From a checkpoint of a small sound classifier: norm layernorm.
Rows from block 2, named by matrix and row number. Rows with one number belong to one neuron. Each number is 500 + 40 x the weight over its row's rms, rounded and kept within 0 to 999. All counts start at 0. Numbers have three digits each.
# fc1: MLP up (model.blocks.2.mlp.fc1.weight, 512x128), inputs 0-127
# fc2: MLP down (model.blocks.2.mlp.fc2.weight, 128x512, transposed), outputs 0-127
fc1.68:529455560589411487527491489462451556524481569474544538545481509510483466448433428450483433488538489530489527482580484495536455525531479455474477448515536546441491489571545454488550472527566577491441393424485536480507433509540535449545509503470459500516522545447510469542528426520494505481485581490468554553492524555469473502503506495506503496524419509455503464532554527509497527494510
fc1.70:534508477497471502476547530525534485544520518441564553547549474450439532529482458557501584419473533506488561450477466524476483423447518548457565466439469450448479505515433577541487528534491461491595512457474546483587513550521510478485507442478498530486495535482559471459533501440474557484466534501459500525505555538462494571480520426507506500551484504553438467489482479530503418422479
fc1.71:511499501445484515499494516444496481593534522550497522468441582536572528499490590473491498452537475507505570548479498534504509443462501408530556484480507552439484474507498492514566487434529497486467469557490480514539544462442543390481520457467416518481452490480475459493488422461459505500534571508534582490541499494440477538518462526501503558509539400480444496551514514581499467496508
fc1.72:477476448457499553481540540476538475491545545447498491538459545522432529535556497435451459473500450521522465526529527461434484462516501487510518442581540532409456526568560515466468559519559593410421516539536479537483468529530523503540472487436510558410439489503484506472531512519542466562474569500544541482481480535427525477561498551516531506457475485510448447499490515498498526470554
fc1.73:447496490548491457473566465545501501558505542539504486509510560481531513451466561538487476440604503494485532468502521470480520503537454507506582482558504468523536482458499450477488422473556480450488521541528470440495469551508546462517545533486459519561413559567544447526560525438460468512467498454485438522515521459462476520567587454431489507491494526496508439466470527471464530618463
fc1.74:489454528459479497542483427523539488492492481548534469530484514498536545573527419535414515494427473531430486504518504609523514448498480529511460514525430473505491474494493468454526536507452457495490516517520577506377495435557493496513533518516508445457511535477574478491484574472513501557537515592499500499586488498431500469480517566513558522464472502447487454468526478522554557483407
fc1.75:530516525468517517532519499525491531546592524501454515529474490517545545501472480510513522440502551601469469537527489502454453499495474527506426581471472533529499590508429579463523577474552486553486533491500488483454528533533534508474478552523471557527529488495519562433462486440414522499471485446510469533447548456455479451473429486464545444450585510423496467422468534460531545464511
fc1.76:481490451471517506538564596502529515538472538487514539564463506507466559454437517543452524426536483555548486465537443533483449494448514521476518516490479441467439502500490576511454498579504480526488500460430505414544583513575541536464574468504536453478466550523539454429439503474510475470523542567455445502544453499460483546493509513526517400462500506552486556442493491499509521465509
fc1.77:505467541477552478552504442492498544529526463505449567539493535527555512493510501463462536491514538505542440524496467477542405466483508515527463536533454462488421541591427587519478549436525451490501478584489485513472539502465554531419427525493520545504483516492510533428440475508513478487440504522479524527475537407504577535448437539510518460516485594541506542493497525497500536409513
fc1.78:431549437466496407503529509467467491471474535472593441554453477482551501507489493534505572538503523474395535490505460486454466422542581564479497503513463473499586448486491547509530479475470492545530472488465488508467481514505494452492526570491472493506496485466534489508513450508428536505523502510538415539490579505525529479591550556510523494414511458616515445485464496470551505500517
fc1.80:483558585610543490536461506523508503519372453469579419484516547460460494501483475528522442526538498473529516528536458438489453569498479544482499519458503576519454491464460475504534454483512556521497459476513508497549542487529498481456488537445468493526534479478512448465541458543549451551517565545423507492462520459526506510492438396492490534527537430445563457490529541469493525533518
fc1.81:527515457543530529499461551486565521529458537521469520426525486511574399421570469457474530529513532477450476464486518529510485490537551524483524453484453524586446532455550522537431446508476530493522524502509562486523435499507509555430458483397509509576458457499484490571501463481552535538471496560563555498467516535499441572494510528488479454476497444498460511557440491476488538482424
fc1.83:547481545512520493456483531516468458469526479492505541527488473558556555496480469487519469520505462531468542471445510525537472498550567542375573433487468559479477506476495504441532465497474494519522518511496466516524439601463408458519528495466483541451485583543454563478566525500524511455487553478459541453471459486535540485487507603472533509465519475475472490479407552574443447544534
fc1.84:480508478452540483543542563486488500535439519479489550521487535522469525493479492487468526400457500511449482390511460560523418474493563545405513456478491464509489500520512588470443471519466498502557514467482539494523531585540561507525586452497481467495485506523500494483454515476435543493507525503470514626565504449508485540427554442508476442532528565511474525481450467509554535462537
fc1.87:471539526478485535477465518540566475559536553508484557476512603512548473481556473388477569497485514434426500464533500552565532493536459561454494466536508487564530463448511516499432540513506443548437547478491461480553442482522476514415453469523527551568492487488531466487512461474513491506441448475574497512573481501507462522451550553498498492522473462448445486536431465473525510545453
fc1.88:557426502508529463514514475485428494434505584441463449543456508511463560493498494433606531502495542425521581550474520513484437510492560499496489457434495513493487501520511474473539527482472476531512440497457481489550521486516508449488448499479456547526489567522510566410553474521519489529473517528566520514516504502590458458495485444419528574512558480451471415513481466503469572516546
fc1.89:464491613480527461502510514455491456545467503515552507453494548541573585434467436479462516492517518489519495485463544506496528507527551535474481516483462482533530465506498508489546490504499492492499533489476460454468445593493420511514479475495454488516457531547457533464565448561466449452538522498492440476452457644468494462509525599524518525482472433416513491465471525594547512500468
fc1.90:563521494514542480497599504458495539492555523519497493486464564551516465508560504438456473471458544548467513490503457492564448493451472527480515525449481477490523549508437551471532482541450507427491503447513470538439579477512526463413386483567520534449521469463475476451527542517548473468520517448520445415526568533491541548536459521487487482600491499522488521534538547470472486528423
fc1.92:513570466479429451502527525461484465588491492504487444559479466558550585511526502546521458484509559424499446492497537545520544529574479557481437512540479468421505511477490568460493532467493477560500502509472524484526453536471535493462518455502513521528512500429532509504508436441456445497546454510523503454482497473580494497431509463452518501549531429556434538559546422587536447516490
fc1.93:554515481457462493519458545516483480478436496559567516503518485521489544520465553545533500458517550500472484519472543398422503484476449488546505467619460492497481535521497473603553553512458506562505500360502486457510432513574479481532516504550440493531494536489537502506511483491487533454528499503489519524451533476502474514588467507436463474529553512482432511432520421423506528501493
fc1.95:574483442548467452428516465545543515526476453495491528574512448477499478414486464522486491474483545470477511500534515489477484448506510476540473508528505522535545550558477438486461548418564497564487495400523554465484524500601507521523461548478496516489512497470425429514574531523541536490629476517542512448481501453432507466497513503473449549521491486457502492584517469520551516469564
fc1.96:527500559511470549505537533404546504432497476480511431502515498548496519481504529486467536420509496466520549526542543480422514538474532537499518491545522547572479499508519556570476507551480439451426506542459467500499479554533476569496511533514459503485417474528434505465525455554447441437519571466500494529421523393438530498551538531534433491486581517532501480493470511560452454508494
fc1.97:505484542553456486495562507483532550447505503488522555517471524475487540503495539596593544532549487428512491499482482435481547422518444414457532460435507601484487499438539520531544529413581502449503477515519578468542458510470544455482485456433500537451500460513491486584493459444509460491548506496514477503489540465474479495496579496477419506493543456511558491537448497533473524535516
fc1.98:504557461479539517515546444462490522493535490462494535542530467495608526538511471545452532390477529532478533413499474545503539525507511503528445529505474530523533471491496556459538484449557512516493488516517499465460499557499503591418507539527444539490463501458518482440468474449445480454508530583523511534432553406499524421543513489476594430555525492488496454413508510509531530522524
fc1.99:497486523464501540449522545511562532466569539474475512587418441498508501462573505551445456484549545435522505488500501547475506451506474489495502524517459506448468510488468390466484461478493581498451535522523501454473491477497570471538516483484511535470482448574511606449522430511485533507474496421509587515461455511461549490538532591509540499507446521443468489528502458459535585480473
fc1.100:486557454501516470498507489509491459511562517587450451492464523461514527478477496480483531495488554441573473484531438498503480541470486490491512496611496486470437489494517479523484418483486514424430483516473492517527465533476472490519552470483596536518429512447476493480471448547450444534547403493471543520513569517477513562492508522472580428504515436441514476585516547601569529511499
fc1.101:454512507538526522522604551473502454461523485543483509481423477552475525504422519502559562584489441533510473549447566464355523509519497466427511526441514455522548538506527538464484484485485440439492450478470515485511494478466517493507456501446478482507554505470537526560538535485460515484556494506453531535545435581533548500506579480492446444501459524475491472492499428528534490433526
fc1.102:476543506481542517472510506522486481510498455490541485504523530466532445524535459498579479494485492433525479617541476506472530576421496481522517503552573514521491482481507479447535413511495507467488474443462536512467498463509501563483466562526540461490471494488481523463551422473421491453513519512563457483522498553411479590467513501531544472526491477603449494503465429455533617495434
fc1.103:533523478567484484486485554479458409536519507407491514551518525531513469486585450555501475512460541505538468473438504480437453547467536537549482514505575500450463443419562454502496429509501480505537517460595495461533426552561606523448527539518537573501506485515481485533488511442477444475559519515548537453507503484494475520435510534462521488530469483471513496488515481591448467494460
fc1.104:565509536592495484589508553517412509568458406497518445448465542527489523458513574458512576554528468470509466513476536482508538525450515595524526462480504512505484501520478460491505431442471565494520509477507438489445405468464522473622509547479483525538501523516520532455456535461495504486436532531529518463529530520486425469489497478518526529461497576511449482442532491472519513458527
fc1.106:495532535441523478525574483532589479519522481488423506548456475476492514563563471442488467525518531469520485538519452509526510510465461484489509448470507490432537449516461457471530500459524576420484447526535460477482445518497485523550491498494480561479491441513563561496489436511543448470480537460449486617476459603456582518526517452485496448483523521543507469473414505565512485494584
fc1.107:507518561548484555558540516515436491506503507526498484552495553439483514546543460452533524452533536521507493504429454552461501447483498611483444496567517501490501525485468490499476545459521536526452528518421504520494490519442557512436539558529496546487590452514480437535564453501508448568537506447519468430464478511476547508449473609494526396515496460491449499445544458474545502505523
fc1.108:465533515532513434522509489457466523536460492462499541538504495494627466514524544528506517473501552459524550457474518495482534476506501551489498509563545463542558447420556506433452454510521582439443448556544462426566518569484516514400502514533507510519475490518463577437440460515507458496465493421502489485467561523539533470493566483428495485565449494452549458471504498534480480504527
fc1.109:504527519538432549555535498498463460491502434523479471553462483409488537500533584491480493534551483432484540487449472519422554487559474540505469550480499481442493524529520508494527494450505491471529440480495538509469522489529422497439528581521513538532509455488489556422468519571502557517522514476527489467491480489579489506594503446492464538493578532559489514414524431593549466453455
fc1.110:561568513554530470529498553478485454528499493530478492531512486432596453398493510434478552451504460454430468482504586534483473551617515533490557474536477482493478471448475486541438496528503527457448509501584444475511522542576509510422511447476527497617487497467457551481509457536529491532451475482520502534517528560500454478484461519478462517522508482452488531550445508545491492510455
fc1.111:400482403472551562488517573503556454484458543523462551516423493478524525491497519534518484508512583520516504440553468545495479495476524446486466468491508489465550471549484505472438558538502460544541457444470463500536554473507544567523440586524537556472456456485527450481471479563476540525446494490517530497440504484590453529482494605518519506504497452502509405513514482557475489512453
fc1.112:482465460539454546536568545458472504459469477505605535460535523495461465553465450574563496515491498537494503497443517573542531509449448421471479483475488496401550479437561445486599470492536496448472436510487469472529502499522533510576473524509600512486510468491498551469500463466445501456491528452546535513554524470523511540509532499588495542487489557459566474493473425501481511529467
fc1.113:468486487517494528486598542463453493566538505515468475514534509478499484454426508488476459511585477494531548560493556458467555534452548466514529437486506536512501499540489426551522536421529445530554455513514516538457432468539524476556446468523499474564528424464513521422513446514531539428526547509432443501490452567476590472514466420438484475488474493535531503516478497477470537493578
fc1.114:490539517511584572515454535528573500476444412545509568429527515521501503488515460488506497535539550564465458497580421481529442470502562527554456470443504507556539516493492536484510552463488442505481471494450527511538491437539538528516525494455456513495492427479445554531530514491500572482510517450480445551509537531453536517498431541508517499509541469503466463383478572519472450431455
fc1.115:463492393463486493492573440541517484538519476498422542499519444555521515525505471442490510533540510462453516420616508518471506481457495437485551490469550508543552506505549385524530563490535528501521475449463512571500543478479516548487503546486521504509513494491427501525522449510521479605533440559439508500576425496564448478508527509449492488468535428504517491525505487451477534469494
fc1.116:471524478438521459562514465513433478485520438475471532475458477481570562551501470545506491487518475545470520478462504518517476474477467468541504507574543457464494507503471438446577526466508486503567582445568496512549484546477493515494500405503498467582477454552525526453585482484492511468438537467471488494505494436487524554593475534467509570524526563489497456603505477452484577445455
fc1.117:553475544515485425589559474481491513525580473498506516493498470527548481486493520478457503458503481495485465449552545453501499540520577474478457548537501486465514537515528542448586524460562523493509500539566402478505461484477562506443490502479465475546484477542491532349403426447515554507464504558525516506523483498492476429530463537509497508518527547467500478417439519532567487495506
fc1.118:438521459525536441542572501510402571504490486545530524430524543461507443537505519443490533491490516473454465499524488498488463441447476489466576597555447502447492513557515462508593528481586482488498530523543518506516443502527554528546580466508441491456510527519495523476525503527467460479457429526517516573489537495492446529449487573497495553461529499442493415462497497466480558438545
fc1.119:511559484530493502510498456471455447517528563508451510526434463553504493513535493506465541497424561496575515461547519487492500490487570441528494415503536498519488563546548502496430464466546469490577475488510431426476558463450593500531456484492530543513531477548493491525466461520464507528446491480500489556516499415499528536491528586487473491596513454378551478540564464466509485479469
fc1.120:525488485547509489524481483553437571541541472559472484514483578529514554536561443523505471491472546520533373485555522445473546499425517498528516560491475431451514537536470480455506501510488517471437494572478466489489514514537482529545449554545424511477434516464427486526470570480500509480535532515445528506498436531480535512488526460581532437537524456555453539481440438494521472458422
fc1.121:510467556467550532525486522484505506492533503561473585485401551483408464503439529525444463514462529460570496579552538511488493521421463448541532519526522501479506489426546406475526487454496502552536535475569493478486523481539432561504495501475546520506486486450517417556581511496469550520499550457494518486463435509498490578555554529452440442430516498511509520475481544485462492474523
fc1.122:526493497430472521511473562428511572561524535548448450460476581472512534532541464444474550527539417502499547577490461578544551518471448454474466466492544494459475515551542452492488461470571541517479503488452486480526469504540543530551519536505556509481504490468422453443460486518560454475472500496417536540443520501506589467509541532497565503499457480468533450472474561486522424482539
fc1.123:444547514496492542593514457547504487526497461487547466533447564477503507503504479569585479488462528498453477537535495425431523512509520523485440443444495526454578510465539489504575553452527500504478468515445521454553484454497460487491418470490548468500466458531428577526531574554475515512540488485551533518465465513531543477440423588468461561477566454539478512511439525475498539534491
fc1.125:490497533504503498525530457522555456445542531431463481568549514422478560468471518477422519552539478511560503439533524391588454502464485509493558479491541488495507476547517548467549533470520495415529503466526480490549443405425477511485510482483540503555500561465490519505482491488428546551502488577517486515483474505498472505463516535437515444502544427476513445498528518562575554449553
fc1.126:538536537428522520575492497539497552511480504587493478490469446513546529438474470504581529476469442462525559526509521526469530503497478493517540449547479543576572468497452470505479514493475488453497534486551429501451392503528462505481483540563427488486460474549551531467511500519539519454518504491501545574445417531530504553493482543461508522495460500455421463456613426450530489520489
fc1.128:482555575446431496586469546454481472519518458608509560483494539517465434509509458526518548487481536437507543540503573481474467411522469458503520579491578517505466570496556458492524533490533472488471535506519491488493470486500483456451486479468526562561507533564539493500537537574515536468484566475495511468400492493438511489482539439435457475452427513536469521489498518538549521453465
fc1.129:480501456566507489569576485455498490469512454509499403552450553527554530518450495502523520470533483476450509496497502540479425468556437510482530487448495448551532552492556444482561526493459506506526475532497604527492497515517471502489447537461446460424555522469507519507512534504485530504574544559528551500492478517593534490382492453442506535495472514479440431495477499443432571519488
fc1.130:509490432513519574525572427513469516565571422523470516548520499480545535510501509538449576511513549436489430464484482529447426468524537385481514525557443481473423468471540456531478449443551520505551527572464518483517448543501540479537531539508546529463519479480489505496512599492456448445485507456510453453436518532525563468535519548499493483467493534454506557489500451503505547501502
fc2.68:561596427507528429488503473484542483451496483445418561495559457459519524526506585542495476528460491473523459518494455479438453446549526536528436469525532539541506469452516524432522475490537508518493468539478543553555507443512528544421516405509548553504473449546497531528443479477569462501473522551538520504474409487454485472447464491490531474480491487520550537587476521488550484528554
fc2.70:445458452460532513512526529467513589465473515543489504515510536488517514450470553468508486470489460483484492433518491482482435466465503529520493507550483559451521479451480562487432524547484464499460572441483534512425479462577577537515498431566449576512473510540501469563512477502494564509525640450510499534519494465521545456488529500511444482529512515482408535473475530465482567605482
fc2.71:478518543513516410520454503427512492488496553468477379593485490499416449468493442479479500532485513486491512589546531451484433553500509525542516460492418544517500506532471588544480458485493498460511535498488468439483494519509543521501506507560496529486470553494528477597561543506497495482511438502534479538493478478530511508529488529509534532535519351483577541462468531448435481491518
fc2.72:520490501448507518503479523517480479512447500488510503456455433508492546582504479550452521542534512498550522544439578543438494468530454472474536419490527502479584475559420507450496486561455569468486455508435518497507478493558437499547539473522485538456500485534527501471481556514490475495491389470516560541528479499467533421488544523556554416515490529517501541527469465522432484464625
fc2.73:479497418463468559431509583476500508470457523579539479466506426546485520412559424533482533526454535508501472501495512510496568516471546488595492519468461539508448525608519527468531488495515552522532520496498524539519567480470429524533404513529480502523500452508523507439412522539570494492457476525471492452423437499535473481499517506484485596471512486530457528468494500481541439538492
fc2.74:509469548514512498464442476499498600548450497523545524495404430491534491492524557465514454505570530497490493490477552508513496469465503442435475509545481497522584475486472533506470439563483530487528448526524486516479480471524547505499539406454560461478518484635466496458484503461449520483548515479532514435489547586508471506465482448453494475510597551514491592470521456514454450530539
fc2.75:512540458429481494528493536510471530514473541506447487455507453580437529491474447495488511561519543562577384470526500529452453498509478458497407531428523458568504532512472564551534477483546527515525524477576477493488583464484545535562480495473441459458523473496520528545413490517500564511498532480497489519448497505470528478503434498513592547535527412428467495454536537483525508475508
fc2.76:491555524436510494518511553475448530500426516487598524460579508470523562457482501532519498499487534505409487466537490508499505479491521458501518519505482582485479526554435542508442480465500500534496446441457488468449420534472563526502508459512502481432517516460484521530553434465493592513530588544463439506511488509480570535552488496493493497512484524469415502534408493485446505593591
fc2.77:535522496533443446488449486574497495490494556531384534500537418525494522505486562507510426516509505608499514481454503497501486502436502499406470471449463441533468506496580481500491427568550476534475517457480490543481528532491492522558503561504577542489550464473546448462464522514459492570500431535554574491489488501519475485474442453548592493491545492508474513421536493533528489483467
fc2.78:497493436541465518486469569527499503556516445520534565496537595510458516537497469516511546515516489536575522457555479452440486588500565446541446500498468502534479431526523576489505499531518537511557499488502418507487424562487453484456465518511431483468516550500529510523486440501446432527563507573433505538448446452458542459514465445504512529464462518494448547464473534504438567534462
fc2.80:468434465453504447484564520460502590514571444438504459566494476515579555532489465482446556502416474498531495480497545496486523475499502530474490407589500531491533461466469484525483483548478467520516515390515542504524540504540468452493442516507548451493461444570480553599473506461490495466502396486573568516502502510504511515516526542476463529500498510483589562499474493497469507461517
fc2.81:555502508541425426537524495428488491529461510575480496511484549520506538526530460472483455440490494436507520479527450539530541464593442566493528487588473474525467540487506470494484489502482511451525521517489523566511502457590563494516520544525495523520524511538477483520474432539527505537450518516492441383427492501493432568445522492517515451408509497460501494601541483464531415485489
fc2.83:473537486470559514425456519509517458494497559538546436454446418579489529526534375519429482558483512521441522499500495500465441506505459510544482484471504515492473506530528526527504506364497457528523530511573480554515453475466531515469551499509483545518460514492582469485520471576486444492490519471487562511499482443492447421486542504501569576511453505470498471464560536497541495545568
fc2.84:501445539474550461464567559414539552498475499492537456466537502546482559483508527506519544512536434506472574468523462530490504506455506481484521562546461543469462506513477562524446544479553496521434456409464574510461441503501490498497507493534542537503522591512477475456521429486446458454521580508466436548547514460482544543463438515515445529476510465505425504509413483507481509592547
fc2.87:559538485553458498517479481476446516514442438549446498487473551473516557501589510428469435441472470483447473501513513515528501463545466522499507561546557481573502513450432501556449441443502525470516519531581553501506481417551537496501516504483543513531501516479504461565481482505477522548407466481486561433488513460550574503468578499480445467472540500526604498542478440543512466499480
fc2.88:483455467487523471513523530455489519540461524486525488562566484473460465496520534560445484521452438477497492477467419465502508466456540522486406433550465584545482481531500425500527499482466573554499537580428493470455496468429476471531476492497468464485510521615487484495519459506497466559597485544485533490493550527475472528433546457530528584492551490491536489472545552443499558565509
fc2.89:518499480466553457464473499491438589522511493528494430511461514443498567480541509493481513538443513568470510470517513449498456532426466536455472510460590513472526411458525473582503540451470496510495492460562481555502464483490447485467477503536463530509527512414532538563518488534445530424468482552454536510518482516512466521559539543485542484573522498467577515533463410512478506619525
fc2.90:477488559453585457520474515512516501493465532488579463453431553435507471527571471517453504451518580541478493471466485501549554505482484512523568508353505523507514531492436533542514539499502476536486406515469503543501577528493511452506446483493578467505448499458541437496518504501490548494439481488530493455576584479478516440570483534511464442510524458550538471460461499445508512527498
fc2.92:458487442585488509431519559462527546520519536475462492430459519457498478497498427515512480551483435539520518469564492441528465522487446568462537564461426444514473484452537507513497477458516501481524523566463534553490503516602475496533569477488536475498509501549497513499462454584575496431397477517544408473412522550512479478490487473495522502492525501518537539525485521527557579495474
fc2.93:518559518510508423495462482502462506413472519516536481543436457456552479468533490505498430507426517536594573498480497489517535543501466582451536456571460480517546521508536417454438425496467544508570512446533528563506481533469481516492439544448506506452529518463548545517454494475482509538471454509483502534450458482544564540509533442584553508540434551529530495451504544511501511493438
fc2.95:513547519563501478523527397502511541495535538511469568454491463485474457455547451509488453494525494532458525504475446498432446542446497512542497524498495465473552485569536478518483451485486476481432602442421546458497520486496482520530527454497544474561465459546528453515477465426516517534565481542495520494510535522512542539515477481490580465460411574422556498513494523571573544422493
fc2.96:509549399519523549555524554465458466527544511499487443475504491537487531444525488494506551509428489547446449543471465509456511514555459575500543493526469436488550460472515495462468463436445508502421541463493481519491474534555433484490506487568528507517565580448555519461526531469511453483463515524494485486535463521515538486486441519536563579440514510479417564426529558584476453530526
fc2.97:472460448499482535518498587530512558509549468500465541543551539522493496497450482500501447495404466562518541477509519527533492562497524531598513481480447529489503488486427579474499496531412444533571451468450478550504554418558465475456505568495519487555396511541505521511495553478499502468498495501510548543411449527551486527475489448469550527489485458522526469509484408433522529472491
fc2.98:477511474514431408493535560484460521536529520520462500450547479498444511567518579461507445570526427478549443448542539503550428487506464497464449576447496504488448459521477494586532484521480475595531546425539524526504545464448526477460466468454523483523569558505514491522497574528533510519484434517527493539461438536483444456491528475565525474521549508470488509414527519496461461521518
fc2.99:502502476457438503452487489507527492595487502557472440489433409501456524620484497533462528499527465491483507555499525552429501473521454483451510482513500560431560521503495565488504477545528494506492482560541520515503523445454517565529535559495478457510490520518531484487473519494506464473457437554511505534504510525479512421539487435559602485427503494571487535525396426479442497536556
fc2.100:517507553446466470545483580478516508561520467470477445523502478430574497525500510502532448501512543447426559610566495563493503537485484530456477487517530538503498518543423497430488528450505583513562493566538576469552432514525484454522533506540454462502523425485463546538512520512499495442476486483532519462435495532507518452453510467539502517478424426430529446560522520475481503461451
fc2.101:474524470531504498564449507534459546489458514432449542486417511507493424527529563496555489584502470526513543565496482504504445460503513490449472490547537543549480512469487514497541455493439511461548440506526431472520535557502514411426531547502475563526497478459481485550462520506519511472512417530532464588508437513537587477500517558580473527559474476509459430485486455544473488501412
fc2.102:526490488487494409513438533455496494536617493470470527511512486478530465505505545519484527534577421512463472457485552439509481509535513472448474476500481511489556525450430491459486459498494458501479501523522462547526469529564482498575495464411556525524521503604545425499480503495584491449460528402455465510504539516531539461612492524497489509435525514439513470525568484465559521524499
fc2.103:506507441516487431503510525488527577514434547478565527473542535539502426514538567456495495515544434486393412482518503487523548454470508457463504539552467517551581461491507453480559529498546459540520484463478547556487563493514497417472426459541531480482511534501473424460445486552529464463463548517515520445489504574458446531508507548482520507566483539456508587485478496537488454491534
fc2.104:522531485508528470447502548513450490408488546551542499471520460518513480495527514509568529510488528519535506492401526475500404518439504481500559448534498517579527518459458549503497529471483567537495457555485501438561422507514540508380418548514548478497499498477515522477502503484464514511447404517495503541494473544572537479543543446515497542545483441467449588484437518561467463516471
fc2.106:525474439455491556499466500557518504395532442509458505523478423454477545540567519526481533530470584524472475512444512513535505424463431500485490405590525554521553511494491523492420498521537595514456512502482564507507534487480415507473509490518496431455550515540481425559408522457544519456551494548551526524508524533521500509498509454530491485458463480457511527491518497488449559527542
fc2.107:502508581474453491422501462473525538501485496526401534439481499507559519506462496477475496544543485511415444453458528475531525520522484499536463524551461432512563473486461521546495463564531546482503464567501536590547498491425524449518493544479489523565533498459547461519533525499470483516468390544480581496521543432418504557466525457503411527488494529464444560480545513515503528545491
fc2.108:593497460483475527438503570455434537553467444453535426487520576519458513499528462482427516524405489488437476455516479463474430533531520494526479547456467603522582532557455517531519468475482506583551479514526495525520496420528429434554522530518489472511488503566506465468544512483530465493464456526463511514482521493557499537508499507538553526485492504481458534482528488525557493566410
fc2.109:523523445507486498522533518505550517556470519399465414527493552528530411557555507485614492551483497497519554454512495448548486457485553570507499473492455477489484549480534497470483483506435470484489544519506507456450392581497527457493596490468486502517533571453460459551486500475497570485488494533448432410521476454524526482491527452575467480467501495509492529496513573467497526525541
fc2.110:529526421484499475472544436497494548480463428520532475495461522462485525550549402487460486483521494533552500503581433446502534405506485589496456570530501462572461580489503475526529482459483541497558545563483525569552478433543466468500515527543492531463497472529485540536518472495573431506439483480469489471496449462558474514418533516564551539509444498469453482530489498491547497533453
fc2.111:575472541484441508493448568481467503541557417534512524527586462530519529508455447552464462461456484477583483558497478505488563525492524483522497495468478479490497523508491439493523487465520475512457470474490420578436443487487503519536578553543467471492557528502534527474497469530419525416515530403553527525517539478490480507515401542474514468464552549523487448509533555418496467508558
fc2.112:501469463512540404530464532540405539506545473520511518451551548536495521512453399568469551476589473433538487528492490526513523474460464544498454484523499526526536456486466515486536432492474523516501500507421559503548423470498528420399478535504535509527482485494513473557530537490497511507460581479504469546482502483518464467535532463483541507422472589485584484451566460503490505561521
fc2.113:450484519473454455440585467501464520446442374524472520526447523472453534587502545567511511458473496503448494485540539488449545565500448564529547516488464501456533523524504552512503483486527512524462502457501524484502465536495468493490493524511519435517561500466476449498437518484461472483491366498484534577475544486547596488507597506513492561455543520499524541565542477459493530467484
fc2.114:461515482539450527446514537469516533445497518581479494480517480526463466539462527494457498501520453531494501403482477504473516568466457406482428516539521414560575496563508560483514536504488511537473539451527504533465543484528454557517525480537476487492506487477493540495443567547443497517470430495562496552513517531600482471507415498506579464522422504409537446524553443515520495547503
fc2.115:471536517559484536467493566528495466377498451478496459509531493473604481433513517564477486471457449487503518518411522498483481465501489509533469541567473546475597473536444505484479483491523456542435579496430485486532462414579489449514544457484448512470478504508548507458531426568512476495518543492587533548468467482512531509514523525493502470544460529503475557594473503542463487514497
fc2.116:509559465486566541491465485539504498452503530504520488470431520545419462487450488549472459607495490504582513400459543497479509566468539503496534507472467493468585514500633494476534512524501574455466470536587556482520453514555470536460498481461477479503450520516496516513524505543486486463559477455515519499372463481493495477432515532486419490487529515482478540499481475531523548514445
fc2.117:535490493448516467488494491578462505483474519527404540511578505462564456510480551465554477569478490559577467480538487516516493462452502463472435505498514511491428545476522528563507482440549552512466460475547446537485554482485513554536452532498461530464585508500472377509516501543478544517487437552514539415496489525444487547460550494505585494508457502480491512472551476506415487430528
fc2.118:546443544505500478602443532521542467409469539505516483498523553526527422491476482585482499468551489536547566476514590450494460520505513485600485430531541539512447521479455521464438545521508482487498491528480528509538581444466453492517477511461459451541489475568504479502524483460453478455535491503471484504439469499525443527446482464566439538525441497529533525590526512555437503495447
fc2.119:540463512442544515455503579469532527507513471558532526442555503551546497492479521517464564503500442496473494528584457473502531541459442521492549477485545495455558437480472467513499538458542522529375488529460498530484520530478497496473513560588490539477510514528508503513474454500552500489551545530599530436449517440518429488503454492432469503550493504523479509459459565470443433391530
fc2.120:468540526506498436513487505504481513476453521563503535499494490453484447417544597508502472521469547500486537474523492475462492528557428475513562475567553568529510407502434449450468578519470572407442536471565495488518424533465505448455458476457527494498570531565511436514499489457497450548507462508557475525506535493529488499492516516494515528488527450594547453469575461482467528533493
fc2.121:550516446412465433534545569530449477466462455470525502445482520520477464534502521531499494535519525458526496471466501467530496523487554530537538631576457429501494483496455485464532476503478576483550511528522521480543466516481492520454567531515535467504476565507515463474522589501529541503400539537499451444443464536494502502525437468459395515552443516476488521503517418492576482497469
fc2.122:507519549458522537538475403473512434500503491511491467536516512444530471548486544543496496507523541516530494509504482401480504479508497524471525561584498530498537433496449527481472493491499505510488497525552456467621515540519417465449524484530472550501560565449487469503476555498464509544514399505574519462486486502488437471504491575403576455489586444524490457560479489508453537447534
fc2.123:522472473494548477500434455531451598488472509535528413510495513558483494448538503609461535506499468518506513510514483566483421466543453494479494451466491522541458545421530448535508448489505513492538513568455523454524449451488554498538458527459531491459490514502506507517455581519550446566526570482563599453481525533522461459441512465450504547514541530505528446504451556421464517525496
fc2.125:529490503514593536456468475557473534518539498525482462498508449504560482550449543437528501548579469552479517552516504547505498547444589482493472443515494468464563536508457447504506460447503483538520464502499533429569512433521481452589472518529426534504506435557477474501551451514446511449440473481473556504507491503495504428465465457431506491484525455462514536566518558522457503450598
fc2.126:463553558512420448563581539479512432488526424583547510472491470579468521528479506412539476488522517551484535516481562457507472506503505510430524448568479481541409454512498455509436509539452513467548469446521489519576504491510520488487508535517540417471496488531507531486511470556489562537474501560554506476476468522563507552424476506551466512483513478522421468461478565537499473433507
fc2.128:447533493461501510532465477549511480482523456503498534533433523505574509556441559526496484480478556507519532466530475500597468509542529532450563592513466468531496492559479561516493503482540479516498483519485474504565522504476380475459528508527519459506449518463536424511590493451499438482478500490492501523433553486539473562520545482504390465490473487447469480458524425565549509422426
fc2.129:470536464523497493508462500445534560521539487489564483528462431568497439537452554485489570590514482505529473603445466416489459489498525539528477409540557510524515484494520554509457509500425563529480438497519474438470545540531490421452485507497506479517416488500492480471395474521500513544505497549488492537538473567593508472475511497525459532585553470489475497524515490474528493504432
fc2.130:444510585505494471470452589456492502470394537516446559522510536537502567502523488495502469482484522525465516507546464451530567537418499528470525445467539491477592536549468564480498483514511473601480426501498493530549473445486482483440494514533499469490465521456481456466498408543544467545501561505532516500439525510493460554472504455534510587498543430523436496510505516553531436506447